{
  "horizontal_flip": true,
  "encoder_norm_position": "pre",
  "encoder_mlp_ratio": 3,
  "text_encoder_qk_norm": true,
  "beta1": 0.9,
  "eps": 1e-08
}
Rows from block 3 of the image encoder of a small contrastive image-text model, named by matrix and row number. Rows with one number belong to one neuron. Each number is 500 + 50 x the weight over its row's rms, rounded and kept within 0 to 999. All counts start at 0. Numbers have three digits each.
After each neuron's rows are labels from the 100 images, of 14976, where the neuron reaches its largest size: "top examples" is what is common among them. Only what is clearly more common there than usual is listed. The data: photos of plants and fungi (iNaturalist).
# gate: MLP gate (encoder.blocks.3.mlp.gate.weight, 144x48), inputs 0-47
# fc1: MLP up (encoder.blocks.3.mlp.fc1.weight, 144x48), inputs 0-47
# fc2: MLP down (encoder.blocks.3.mlp.fc2.weight, 48x144, transposed), outputs 0-47

gate.62:497436487452562523455501483487550484504570508492561492545515406486534467463515457454411464485559526467551489495460457533538402608518396386565553
fc1.62:571554530457496497496553579539567412542431507532540536443538454502501441464536541416390492471467565509568442497433523450521447547445445440486572
fc2.62:586451551398559495482415537586438516524584577538482528512524451531415565493517568477520442545483499598522548510466439473464509525479573552460508
top examples: order Caryophyllales

gate.9:443512468480446520501506465420485503551442504485571509501575418483572537472455475452470482578520437553583605498522552470379539490530512551454405
fc1.9:506526494554597500460504407445471534582474549476496458481457479419478431525481544518491565552421442425517553569541363462536437450532498487485526
fc2.9:435497427578510541488460540463490453462464518512551530496511600423556566498535478461548581616458480494558565585544528466569520417459480521542451
top examples: class Liliopsida

gate.44:547509405549505456437474457561469563488546501530406583558489451532530519547559549550406554504540510499486463438569440402407515471530509477498557
fc1.44:475412519562537573545565455575435476470537519505427505509572556447592491543511442501471432480518534536509586551509518571522446481530497382466573
fc2.44:454573469544563537558557485486468560538577570463497587536454519572584545546479465482527444470470545512490583529435425539570463494429591478536529
top examples: class: Liliopsida; order Caryophyllales; family: Cactaceae

gate.121:499469469517550508455536453576434520496463470476565445521513433485503454489448582512426553434573458420475527388481574562512494564471435542579569
fc1.121:450496515444569444500495487480475544411431456567584424554502465469544528474567585563466403450535485548487462404505502531496560483458487526410561
fc2.121:519431467558415553485575485532547530443489472455527565440543544499554579479619507483517531507469426547501444414444442435543562551538539430498491
top examples: order Asterales; family: Asteraceae

gate.120:550452464556513545488520553483462446517569436601596409557494531538458527441488535565486436448502545524496526460454456513413560502463616518512438
fc1.120:561499516536498452432439529497477538560499500561557383528513437511471510551526494598532436509541528576476417519392545505467450499465520615534562
fc2.120:497511539496448572488563518447523554501517561591615504421438451507410487489535439509544480511496453393533485471495487537545516579496516444376534
top examples: order Caryophyllales; family: Cactaceae

gate.30:496448518479508464381547542412424567502508556583517459523496528481456531535493459504454428566504541516540515532487503541582584506420458599413458
fc1.30:430555482518525541615469533501487544418441465414480506411488418473533401461533535469556541476496547529470592439534486517478488442496428434554543
fc2.30:481424497457606459563495504483475526545497536537417469483530582495523549465425561457434554540474577520433481449504505450604437462409428473505537
top examples: order Caryophyllales; family: Cactaceae

gate.10:538522481448506569424436467391469443533548465492543401520439508593543410398438511532573462444519448545523497446485513492450493474543555472516527
fc1.10:531419476443423439561532457423480505471482596507456498424529508449538440542437439454513470468395583507524478578449485542485417545477503432471533
fc2.10:557530473423445459482416391499505508515410438450580461588487429494561510441531493603474464576551483507540471441501556498501484478518452550487430
top examples: class Liliopsida

gate.52:470530449559447518404498426466542506477493549582425523508492448588552424466497537517434571480534544476406562561548416428445476483526480455468535
fc1.52:497524420469526549509533504496464462497449542446426508587478388576488538467541592496585565463542492518477470466478467493423464532407419574449452
fc2.52:573434581532540505419469522433482522506392509500544551546483511434431509458522562393488437535489476477565433565503474443465540503521444555588540
top examples: order Asparagales; family: Asparagaceae; text has "yucca"

gate.135:526431494427386522410511486500507543452552424552489476548550458506480459514598549484546547567477565533391540470507474468526512512502471587415447
fc1.135:493537521605438467413499449455566474550458548448525554532508453465424438428474445456509528481461534484427531552574522438555503543435548597537549
fc2.135:505473516478470545498415453511572541499519570412597424605450457483431474558480535532521521511508402515473522512535470473545519395568429475432489
top examples: class: Liliopsida; order Asparagales; family: Asparagaceae

gate.46:509511557565536532412499565536466570442473540519460506601462499421458414488434486532462534578574455449515566570523449427550471434567518492467503
fc1.46:467483541571458501514516463613516545591468461540480421520463562589501477487405412513576536477516502566503425521416473524492492415566495536498559
fc2.46:461479535501428541548590506514497464408578541545502460446449524555443567458494446571591515554564520513502570460516520432528518459509553478380445
top examples: class Liliopsida

gate.115:579516523543517464422405437509501528559410527563496510416502522543505478531449554516481431514482447459500514505562440433568540523496539546632581
fc1.115:456415508506459452576411466540510467522428475497522488594501474471487435554534467531537417423549505498480458446535473444528592560442496442460384
fc2.115:546477470497548498457451503478523501481488416530516404575532454451417520447630492487461507423532543436453501558587530444430554494457427562492457
top examples: class Liliopsida

gate.124:494547456495457570458633513475463529487456449437543500454489533429568509497507436464543422526504383601431524486521589497492485479438527556449501
fc1.124:565457456493505436496470465401528459564474433432455492461468485578560409439482518513468579443446520465581498532546494475585594569505482497555449
fc2.124:469542583542413494483474476524460558580530490452471422507462518532489513581604484442498461459411492514510452462456546518489543578600576434472565
top examples: order Asterales; family: Asteraceae

gate.72:525440457461492612562544519569412475500522532500536573491444479440494472465415552550468494571421482401545574475457505463537536562519537560468436
fc1.72:471519498531637499533449445495440497449497552526503559508429613499533396449545545401504534487455570547488570444452459459525497445463449505502469
fc2.72:486469551441555522507492539559482406555476406513448522596547495514483531439448606565552484490463515445558500476463526599394570517525529529546505
top examples: order Caryophyllales; family: Cactaceae

gate.111:560515527425520492496538445472501498476582526479569394513575485549494524554486419555432500514494427594486559447510401507439464440498570468443569
fc1.111:538494480473434465472566466482509536518535420498590504557463452509465469478574500522413505535511555547488496391568506513487416565476560430637542
fc2.111:538519466538449608543523517452541482532491540469469463458580438528432442463551543606612489486440528544534526554440562473553483520470427457423534
top examples: kingdom Fungi

gate.61:445467477502552515466437567460570515521427472456500577481464435528523412557447447498517414469474570544513614451575479507563425498460436451545483
fc1.61:504502584556504493499519481427525438495503546465556543569587425456539506357522551555579475444503534539542494451503463552506531572538388478501531
fc2.61:426511539472486570533470509550564505555576476460533549595554558463540560561548381534499480456506480468411464521543467460445480480440550580568460
top examples: class Liliopsida

gate.8:459448479433406510490431503494490482470446489458548482541485480427474495527546573549417549567466508433425479478563435503560541522465439636510426
fc1.8:498563457495431455454573450455508501538556468423548438521505498534539592399442441454540558503518558539371423493543532514471480467546503453545548
fc2.8:481570553563465458602555491587448440577530433584460474532465559461514562501569600498544553455450541502568457505498508527541499490503438473436451
top examples: class Liliopsida

gate.58:588446486540477455413450454552503537393464476512553498445528576475536441579561427538439551470548479545577513420510500429459501439468503553466473
fc1.58:472539503387488463573479483528560402561446537485461495621514473516501501418503489519468443495510497596447495535483468497482446576601507456595533
fc2.58:433504440449466520521477496472476537527629465492557471471501505461519528431515401436545529509464406527498479464445462576521440530411611528582518
top examples: order Lamiales

gate.18:422581526523459527541568575589481443578567544562562484411523502503495470478581578483506526458500588488556453435524497564469451514509414516467502
fc1.18:455463585420560435484536585451448476460483450488558546557534510511503527474514436427408494518556426514458508415483581533506397515443536558459505
fc2.18:440448497512516578466393547474546491536513505496459441520509532567431591455373546603534432442468524515501575503566495477450457445508497503451460
top examples: order Caryophyllales; family: Cactaceae; text has "cactus"

gate.77:476548455544487520521415582539439526537443561484428550573546440488538574503530574571514457526523484587461492416404520497556484515551462420555501
fc1.77:476562487543559434517523424601574468517490467481633461489458486441462470493497551477572546494471508488517372503537417554471475490537488590548515
fc2.77:514442475487407451452419473492513562402593489492477507555512479560454477527554470558517592437571549435533411474470470478453486505555559429444468
top examples: order Caryophyllales; family: Cactaceae

gate.32:406569432452540502467562406507502525608471558538608477536501483498488540520475450444560565548480381540445532547497433486463466496544505463527498
fc1.32:537508556464593520566502512563459432512550478499574572458472461469529487505499547542526602507486503464426492431401406543497475575446543412564504
fc2.32:481499538546471484549552531570509390557494593522527459575471532574582422440431548568523552446538546546537442569473487487501519494533491438590504
top examples: kingdom Fungi; class Agaricomycetes; phylum Basidiomycota

gate.0:431474470438415415444474491562499571528451521539524478525488448516395505537421523452486442451435495580512479594398520533480476468434428505467528
fc1.0:455460485627481529465478429501525429443498448598497595516600612443540533523460518474518486436484434461544472499544465453477490436534489433502528
fc2.0:586485432599549554532524545478513514496509468447550520530512505464550393570472503527531496429444572527470460399477578479410433450480567483542542
top examples: kingdom Fungi

gate.20:472431518511479451497446529478445503583542432430489474521519527477454435506415464476446408398448594480573490522529549527585474521446446535530586
fc1.20:457453493478583451489497539540435515551554438497450418503464538486512555509515613468570436518552556536480461561499562536474420533400536396493455
fc2.20:578437501477536461513433558588556492514619437544446434568461434554535432475504519491560514473564433417454412493492505483494446527549502520449479
top examples: order Asterales

gate.13:561544474503564515530517469570405457565451525494437570477476534445583473517497456423536462512500595583527509474463441398468446500414517439452531
fc1.13:525542433475503560562492432483461472528450590448442492517482620478543480426480527485430497484528579523450471439522414395433475583512467502552531
fc2.13:389525533516512442517576462429440484502529494487470487450552434530597519469539491549559455509523574460503425526426434447482479444475467417585419
top examples: order Asterales; family: Asteraceae