config.toml
encoder_fused_qkv = false
encoder_patch_size = [4, 4]
text_encoder_norm_position = "pre"
text_encoder_inner_norm = false
max_precond_dim = 1024
batch_size = 128
final_lr_fraction = 0.1
Rows from block 8 of the image encoder of a small contrastive image-text model, named by matrix and row number. Rows with one number belong to one neuron. Each number is 500 + 50 x the weight over its row's rms, rounded and kept within 0 to 999. All counts start at 0. Numbers have three digits each. After the name is the row's rms in percent of the matrix's.
Before each neuron's rows are labels from the 100 images, of 14976, where the neuron reaches its largest size: "responds to" is what is common among them; "peak at" is the part of the image that holds the peak. Only what is clearly more common there than usual is listed. The data: photos of plants and fungi (iNaturalist).
# gate: MLP gate (encoder.blocks.8.mlp.gate.weight, 288x96), inputs 0-95
# fc1: MLP up (encoder.blocks.8.mlp.fc1.weight, 288x96), inputs 0-95
# fc2: MLP down (encoder.blocks.8.mlp.fc2.weight, 96x288, transposed), outputs 0-95

responds to: order Asparagales; family: Asparagaceae; text has "yucca"
peak at: top right
gate.79 113:567528531472530385537412545513557514578561576509451521434457527516485448469565530562528480428474562480554542487482492487464493470421503490510380532440518450483469518543477448571465468572520421580481588495525539539426424428504511477517539518431543627451530513454470452573550538473540447407
fc1.79 103:485498624532481441575399462546531582514443528465385443426588473546463464431478463549572520535523448484627639571466499528489398537486480470484538471590438429511576514462509501485510555555543517518460513514474499549541422524520444503497538508500522431508539440487483532527490548436552483502
fc2.79 112:520396538524510518480464422527438439505449429562491553517427421517495513502504516410518484485589535491463509584592483498480545520493518472482438479606460521538461551439519516528578468567424592467444578609582501483438522627443588540505500504539446498426480529493502435503474486448554568531

responds to: order Asterales; family: Asteraceae
peak at: centre
gate.153 095:542423466559595452522495539527486594542493535531486459520492399545538577525491456501530487418492457489468402449575506484497501618540443510485410460478471565513573406593580479552510512449442480490427485547448475478520459471481541405401528481580448522501566501461534441479501404510499427542
fc1.153 094:519597459480458440518399520485513468603421445489443411517487565452465477530586555425476517533539497457370537423494506530514536443419464561583576410513492495498458525427375502469555466472490544477451444473441491443550444505538490473473508468451540468530452484560465545470430509536417487541
fc2.153 101:560542538461471494451524476540513489443579539473514462417485400604584517496473509532487459486512549489591548515501537561494600566533525573402507526570450544423493514537573439522465528432416563527493504409573534451595468474492522469475457470492416457462428399531436501424567471513475509463

responds to: order Caryophyllales; family: Cactaceae
peak at: top left
gate.282 102:495561480406540546478394554475492453567508455563558513445469466551423557516530522515508458486585533562477508465443537427613458544461417530409487540483584477526454453518529574466426534569413502490415568512480447512519541493475488450469374494464598429442505439516491497455557517453477508542
fc1.282 093:453522498593483553533490550600442563515484463459479550569482581528564515536457542489460563494467524502528510426452485530439596550475484405399572577443500554523523520447573531446592412434563486476588533504459465549546501568582525515484437427466474571540579485556516518544444461560498476516
fc2.282 103:525624499606456509471575537469456532486436500510458477606506419479452484543547465538415524541491442565520430464488484481576514443494539469461537547489493546510473426411520540606463442452494582490515540478468445476473445547533555548575570518412407483441488529515569471495460567453594572488

responds to: order Asparagales; family: Asparagaceae; text has "yucca"
peak at: bottom left; bottom right
gate.38 091:450580550467467404538441479501466521573409449467437581458541542518506450501466494575539521476460418408521523458478482550575513528511502487407534515523498482593596499452445525452468439527459502515533460546459608475580482459414409543425452627518490529424460538496454481533479537560550484530
fc1.38 105:499467511541538570477486383465409571486516553490529495458433564431440519476485472515437463468553626536531484463570413478543518525527418552452528400518482459473522455438447543550487509524515464429487541433486470518438456558639546499527467502443464522428489543554489476510556434429472598421
fc2.38 109:481486497428563526553521606491407530443455507547459463554534481487505557531426544444475556535465627536418457514555496564469514647429561443468536474565515417443541469558470481601456535545470512417504489515489496553563484604456522522428498495523453485497535521530480463469447586544566532527

responds to: order Caryophyllales; family: Cactaceae
peak at: top left; top centre
gate.170 115:513518579447520376455473412511409551489469553540471495483427416480512573502447471520459440487550531457493521508471537453523437546454527518579432426421539522481573485457563578461507496541482559529565520440612534516402503502467520492570551491553546494495507513456433461520563526602415565586
fc1.170 108:395450614448478446510512473566491539421524531430481522487620581530575546450473542581450487447545430448519438529440524457513515504533483509518476516509544496568441487435571498463550446625452453526476562470547503502521441502531444598480584534535574511533537423402506544565517495524520548526
fc2.170 117:543550580536568436488477536455594541410538524451467453435437415470511549536491500510521514364567550547422488609503441442457433514511468477490456532488524392535548473457487586556477488531567499504528466558493522489556508612542536421503439557507509562485468484442529492501517594587542550477

responds to: order Asterales; family: Asteraceae; text has "common"
peak at: centre
gate.217 098:470506537477559410584508475404470550504552470431623583448438451510484509487473521534546416525468537400509506583412537416518447549395470521427470484517550550521489410556551438425533515512529603477577497454561494478551467437515522557554530479460511472527463491505432503518553445471497570469
fc1.217 098:507567491442527579526452533509584480504572490447434486478476574538599467463520488538561521563520494537570579484457555417492458421533520498527490549544427438466487535479460533518484412488449538466486592462545493434368441534543578468565503546515452575564586498525471493436565516605472436546
fc2.217 088:578552556480455418396563522472521480535440543476560478502511554536550536489528526572486483540430539495560452422505407568538499468514424530515526544495538538545499531580569522469569562561490618568562459469438418457443477479590490466426485420520433519476531537459434556571488405466517537541

responds to: order Asterales; family: Asteraceae
peak at: centre
gate.59 109:406381541480460547460561563470518465486402523499514538443491396507427608576523543490474478519469532452493385532495474431459389457549469611510388554442478523555513468529505587583469449488579511446502463526489529453445469439548458446533502489466481444497524528559497502512514468435546485514
fc1.59 110:434574501470522534541458453612548491485483499497434529410418559510546523422496537510494510421542513522545529546480544418516568434498575568585505522481430539514423495487538595492520474559548594492498530454549597537505620447450486560503535412560470557440459459508455566422513494466509446553
fc2.59 110:607574549520544476552499519473463426547394565459503495513429465490472454524582582413592565500483469527452504531517577526522535588453523456520409506496430550541528499550430420450452424427466445488493462536471571446527503436580528486527442455467479590455559540469480441561448551556532479512

responds to: order Asterales; family: Asteraceae
peak at: centre
gate.95 120:487415497425504452534457462571405468465388482540624579484490496475401571474525485516471466493532563493452418437541484456547400523496482431452496532466520479426555522486515499525476529457442473601447511500553506535431503581546541437503511472428501545492421570559552512583526429497571531568
fc1.95 118:542507480537542472471498519500432565422534506481602586489513485486408466587469461528563522496452606427426557422502429551474464471488495497418398507435604518423564491492496570541530621478518514579455474526517508501490407519500527480534507459526534571422462549548516557487544544522546601483
fc2.95 109:424478463527485514506523485502465548472485528426527529473487512567521597427530461517503397550485445548493573512454454569522468469449543421474597422465595526579535524504510569447487504436483421561556488488496602534443519528470537469511579498517623433520536525516515485544495462359386539462

responds to: order Asterales; family: Asteraceae
peak at: bottom left
gate.198 100:459507451518549514526467421508525490537441605489467497491513442521573443476524431534575517440496542442484466590481473458489474437451598482430475465538495435510496413465473413463440542492484592382420417474460444581523562490499526407397549427478517546445583503475457557486544517540495460449
fc1.198 095:517510567478420433469530534460447551455425435528448541459505455433445593482525504454494615440541485520555551559483522430437462485473539556434492467536548553530442575433525538473484518504461454470544601524562591555521507466391485519481413548479530432511611528481506514416459431511564538441
fc2.198 095:502412529637456472467433479406559496523495433457566468475475426499485496517466456600515462397542466531548523518538503420489467617497516550522520449551592513522526485580540513402599494536466527524509439564506494508567533449496456560553542452433471572448580488447435571490491464504472455540

responds to: order Caryophyllales; family: Cactaceae
peak at: centre
gate.121 096:494403564538457499490448480530502586511532454544568534539472432370457560588450516558450544492556459546498552612558511526458453565564443449508451470502450522468485547535441460528497565500479464551572485526528400547477622521459421502550515544495517490517433549472462537486463581468394460543
fc1.121 091:498487413547507449542457565528446484410520473502556423535543456535419502397544456531469552576540489498518442522445481514473533467542475407479546448477490482526422410446549615485466552466594513485521452461476454511494476491562553484486552550530591633503466453554499478558436421507422414467
fc2.121 098:510584463416609473442395579520524408555501436497509490456395545507577538454429459528438526498596535554467541496441533442469547574487524574534572494437498459546585482480435542498521508536461528579453584504491497462489478563520510469449494477499566537541512443428516572479473554524569464592

responds to: order Caryophyllales
peak at: middle right
gate.104 094:553529538591512498513457503522503545455594554535596462473612413435534517475516564440492412456584560538456531581543508457544549567420426491537466465559561472444470504431563542516561528503465501427492445439551513553540483442493522539470438578424494403558456547501430502513472533448499439533
fc1.104 082:534452493625453512541532512566450509391404537445423469471487398546438469462513502485550473549517581467424605551561486460579541503498489514447509427485525510538464483506471481519549535472505420538491423579478529497633533487547526555517406470573493504503470453514589517483480592455558487560
fc2.104 086:468492510432435567498487561447442511555495492456432485604583537526397573464559527484424573513515594454376404519507396523468521555464460554446512455492484537557475543467462472488514465503478590514486494547505547550503512493510496500452578467439413568513419477542537513453586605464531450506

responds to: order Caryophyllales; family: Cactaceae
peak at: top left
gate.89 097:512491560489537520410505460534522447466573478463579501480610454483460550445574602489579511503426490412461477511553544479475520515475483457548498533491573499583445481590482604436575540455449480522485386531544420521417503492442481527528587579495543430450530460458538420525540492517498434437
fc1.89 098:490387462560446561586494549511546484416576503460522506506547537555566431494431449443444449623455452501480504401474522492413529422625433551476473436555545458468558482525470495516427545474465490482477539439514490430492441532445547448547518453550484540460533424521451542521472424497566548504
fc2.89 095:592529401415491608457498519519580573565388387473444451532528465481577402544491489484474569480544456496527534525501586542503425564468400489534465518511531488439496505524474463458506568510418500559446471516519453559457494424486485448491562539440473464477481546440489449496434499573520403476

responds to: order Caryophyllales; family: Cactaceae
peak at: top right
gate.103 096:527442591460536491548455491564420535489495420449583452490499434492456536510569545504448489441348545528578550466474542434497441416454529468516550521570508518561536453569490389483516530452548552464472567466535548522474430498444551547489477506491522540448483527451538476465571602516520582599
fc1.103 107:419472512505592450558474534481500508376427450489441423549478573532437529494558546541572523504455455494594562403452485525491515464568482433545568501485546570574482456450534416546512546441465565469527531429554505475565498508581523534483523602547552537554511478441541445401499506525541498429
fc2.103 115:566592526443524445488524475509434489528468544514457478499486553537521459459439540489518442534605559537527551561458527594419405510555500411538443494437461478482456514429637561485576564441594437509452466414550477530575532541493535475518569436513531469583542499495561527529451492538473575482