From a checkpoint of a small contrastive image-text model.
Model: 7.83M parameters, 64-pixel images, encoder arch swin, encoder norm layernorm, encoder activation swiglu, encoder patch size [4, 4], encoder depths [4, 8, 4], encoder widths [48, 96, 192], text encoder width 256, text encoder layers 7, text encoder norm layernorm, text encoder activation swiglu.
Training: 2100 steps, batches of 128.
Data: trained on photos of plants and fungi (iNaturalist), 45211 training examples, 5.9 epochs.
Rows from block 6 of the image encoder of a small contrastive image-text model, named by matrix and row number. Rows with one number belong to one neuron. Each number is 500 + 40 x the weight over its row's rms, rounded and kept within 0 to 999. All counts start at 0. Numbers have three digits each.
After each neuron's rows are labels from the 100 images, of 14976, where the neuron reaches its largest size: "peak at" is the part of the image that holds the peak. Only what is clearly more common there than usual is listed. The data: photos of plants and fungi (iNaturalist).
# gate: MLP gate (encoder.blocks.6.mlp.gate.weight, 288x96), inputs 0-95
# fc1: MLP up (encoder.blocks.6.mlp.fc1.weight, 288x96), inputs 0-95
# fc2: MLP down (encoder.blocks.6.mlp.fc2.weight, 96x288, transposed), outputs 0-95

gate.109:493537594428527465442510536528484464519471529536464507375540527525569482473558468538538483501512512495498542517529446529510426537565479559561492474535561524528483430502481562448435515552508462474505548520561519479500455448498514531540559541500531496473505471487509436490526578548536513528
fc1.109:566497470606527542542511453513496505524517467462539441587497513455441556554525541508493502457496424483432571440405520561451525511450436488438441524459466481502492547455527499518536485464555472483464498551540493528455541513526562527457480474516512493517557462492460541476492475468472472457
fc2.109:523524475494440473460528537550519523452445488571542519463549522422480443439470512451500532552478433579495507460504430527461509574564542532512478568472516492518556495508568484444538457549420464539555498443518504509554479520505520530470559447539487456522445487522527490525485432490561481514
peak at: top centre; top left

gate.68:498567519403532503568522396459521393476438500543462467475562482575534506520457487457537491491522458493481501462487545475521496532531445532501505496504497459491518487415552544449517429439444467501454504483464548477499477522548479572571509511458532534493541547504466431479539502453497486482
fc1.68:552535476547484468519413547518490476534552523460452469485518504552495435537504522475538510525552546443490497490494487535557457504585510416526455524523484478440556456534482448511509554547419480461537554488542443516494416526495515462476484527580467512613504470510434506457497532493545507468
fc2.68:492552469536468452499520533471455509458455487501550495507446523517539458500428486502523441542468483449534552527495538508489599514449468564514524532537594469446517548526483496479592452440567460485515485530551520536497410461462564457475497467487496568484454470432487461508458520500510445560
peak at: top right

gate.216:468546576524503475461454473548464499472539529442521432480536483486567575531546460446505430526476474444425486545394491444506550535549493544454471465461536528473503511480506518477493532528512544548515419511469483476481526477473542547507479504531526511480495480480487430487523500461574398423
fc1.216:497512528479476509443454459527477448506517533467585514552517500535512532543425426517443502508538497573494528437533543478543422532582485493515478530476539537526499436536462442475498484459514543477566448539517543514504540549534516450578510436534543443473480523514469435450502486463574523435
fc2.216:458495547534473564447554545439445563456488527479508462536506456532531561517581421518433486494464539482468548568427559493547488559441422441533497542596522531546470466544475507513499469514452533471487488538501453524503542530498517479521548559505471458539468534485531492538463545458497484503
peak at: top left

gate.56:520503533524456503518524416512465491529469464496498491518490495586493493531463589526493492546537547541516482461528491534508504448590476501498469469444530467497546540552469527578512454513502520396496544483435469482571519499495445482534455486506488497524597455455422453439577572523531533504
fc1.56:482570548531432497511563448507610532454498580506518538544488422550487475469478471510497475477421474557526489532523465502486528531426511488451547465550520523450528476491475499413460500475516507534478443454485547561564492473538439525543523507466490533491540570472438450502503520517432488542
fc2.56:546528561517525521490545518529458483423407489521547515490475492492604540527494482500523440545531519479564521507369497440549531470465472573522541550465495533434511456490547510522470543559540490492542462496536555496524445462507551524553523497446509503573463514542544482540514464546515489487
peak at: top left; top right

gate.188:513579524445527433483523495561512513529449458432521478467530466532518525564476464522503542496578505490461445482470518466467490387543566520596530574548436463452532547477493476511505521495534486524454479442450456395479487547504514473497459495538499454538530491491544488479503477437462526483
fc1.188:535454511428546586474477578451494462487543466494477541492417440490460559506517501505443510510488533474539554458567469436583446518502461507514540494536528518486491472559507492487465532487436469630447486523532473495549563446524524451502544507539454539464523489521431520484499487483481476541
fc2.188:544486481529565491501581509502492429511501496518448493524521499491447543520509505448469539428497512483497446477495476471494542405491524517407451494568431514467454430463476517574440491517529528512572432395507520464424497574496520481521562527466494442519463455483512513543518524463484455489
peak at: bottom left; top left

gate.247:522464508507517507529578544430438479493447482485492456428503550522520523453573510462522484467557419475430515474538505435493489529488486501562485574534526462444536487568507544458527464545448539543505531467470535539552478473456485509476493523468476493521554498418479533547484553508440433596
fc1.247:489526472509404539466442541530488456624471511541510488503473463522455531503519505537422537555529520555519502555502538584501477568466474474460547460425500477468590495538492456499481571468487519446454549483484545563468524537554509459551537497521539480524474452508546454511489521468541544496
fc2.247:507489553410539555503440469533471498473535427472490449548506424510526463493525430432452496429507423479517557481512457526565482527499546561526478565525592460523507548443427500505441520495541522553508576481511478523511507524484474498500419475482444506513438474513472478520444490492473481541
peak at: top right

gate.64:538579480470472506467442476501463463473535501493519506478480469461464527424457487486503547459458562485498464526534522515535528497517489430513556519464509397503528572462558448516520539499470472485514491515483456533520444454459534528559447492522533459541616571499553561600458510436476507482
fc1.64:450477475537477549474490593509543505531529537517495563536470422457490460498502555474457488492500533483517500435458477558453486447457455558545544430514479515532409529509456461442504474518485455493531425561512530475482479505499558489573535532447548468488526531425502492582426533471551485472
fc2.64:499459506496504526515462547426503517460477469463451543487412516464538570528499507492531422506527572534552500517494441501524493524474473462560490505424472537471424471551466534521450510510543505446427507474423561529464541455439468572482523555459475523495565468499536525465458466495564426516
peak at: bottom left

gate.286:461495505467547529541444477492505512466526493554483521528547479562465524453470428507507473487424454524439494546427470524508500534527516513544422500421494487520447444426566550492542536438439466410504529423472466495516518485534473458545515508427485439540461523500454529502550431542474487481
fc1.286:533525513455527492503439424511557525545546482489503478525469508573426425469443519471462466448420465480476525508487394536538544477534484495552564479475432459475541545486470498420515504539545504519509537456465530422476511472544449468460456533477469568530504533543444512491514491433484512452
fc2.286:463498502495435458536485451466469434556546555516540528543504521457505556568536550476514525546540471520445424478456540581554464401498458565470532550560515523549512461556509477418437504570501520504452470546510452496435494482463498555498495528505479477458524493519461569528521525510509507468
peak at: bottom left

gate.170:513531560547521486486431500431507414559571485446474426491492501479459505469498512479503518468474434541537545592491491533548565534516464459477532549516472529501459530480500503543475475534469507510533509529505560602499464566510502463474531511409529484516524501429571448531479504454556440551
fc1.170:437494550497511525517496527481498490447503536495500527529557556512581575539484482470498501459518543417453487491423519432487494536509525480464541471566465442493481538487425461598471470526505476521503446507562477553475494487478559529428456530564467540500482502489461449464440503581444443453
fc2.170:470499455510498552460459568453544530478543568451477475499516522495541495454541570504569575460493501539508554484523547527477557495473489495512432463494528509542489574426443453445463444517506574551563496464550482417512535431486484488532550486475526494421476529521481504445482470429535483529
peak at: bottom centre

gate.89:559489509473463490567507491525476494450511471444484529452567558535501489486584518459471489567560460457487511503486549505547516492554495489480569542459532542432483505482441541495491525452425442508546485534450537499474560524529537527469470482470521498568505387545456568556469439448539502541
fc1.89:530400533520481502552472468539484446442510480458479486484513549415552479531518511464570564530467492494501459470525526563526504424493517527498498448456426478431486531457429511441514540516430500551560529529496490449549510508533499540516532499457486461422543436475463522556498464577507438504
fc2.89:470462446457536468485431505567506479427507441445465594567462464497489448455451547479492502548507446417507421436514524468435509470475546464510546530502488469477447453508459429474474434469478499478474584489496493495488512487492496521464513533528553476528474560482482557481491527546530520409
peak at: centre

gate.251:518440537448494444462595504514575460543548519500469491541467441517468498416486541493521551418456464494528496525436483500546479497544508529555479488471453488429523556468414590525562550529508467510526510525512482545478547469465488522538496431473493478469517495506439575536508515540550485439
fc1.251:483524515495489449519549521545549471500518518483535445469462506580463516461533557469573436481452503471575530465500462397528472455464464527507437434460513532465487485516544488519508457503423565532477512474592530522455540529525531537516534513436497466455543504530501533557412555531457541529
fc2.251:517441497503521471542465432532527461532478519448493546466490547501535409425501512521480468476483579454561508494460591481442506449490471542527543445561518503502513506515520503519542530434467499532480443533530463417483506440556528502434576526475514543449478531564464407492489495521441523509
peak at: top right; top left

gate.194:451484467508542544402463527462475492545498524511572489511480506474415474536560603571525508486452519425473490488469506524487445520550482497527449506444490531453540404558547476471470551496507483472525413463492488489451498535493486463540533462486525522536523491496536502442555453521540555418
fc1.194:455539457565494546486450489491570471533496461483446511501513461464532478449462449484505509507600457523504496510437543410530508459525487561519495518554485532531498532455516553451469478463424462551544461473472542559478540476457517501490495440452468517472484509544517466608498467513395435493
fc2.194:482599555464513504463466455513485440543515508470455479491501438540544427528490502471503474442484519496426499483478471517550473442506500454484490559523537483543499556435525564499506507530567523472486504488435497403480530463540437526477474509532536579541504490463522540507406490496551400445
peak at: centre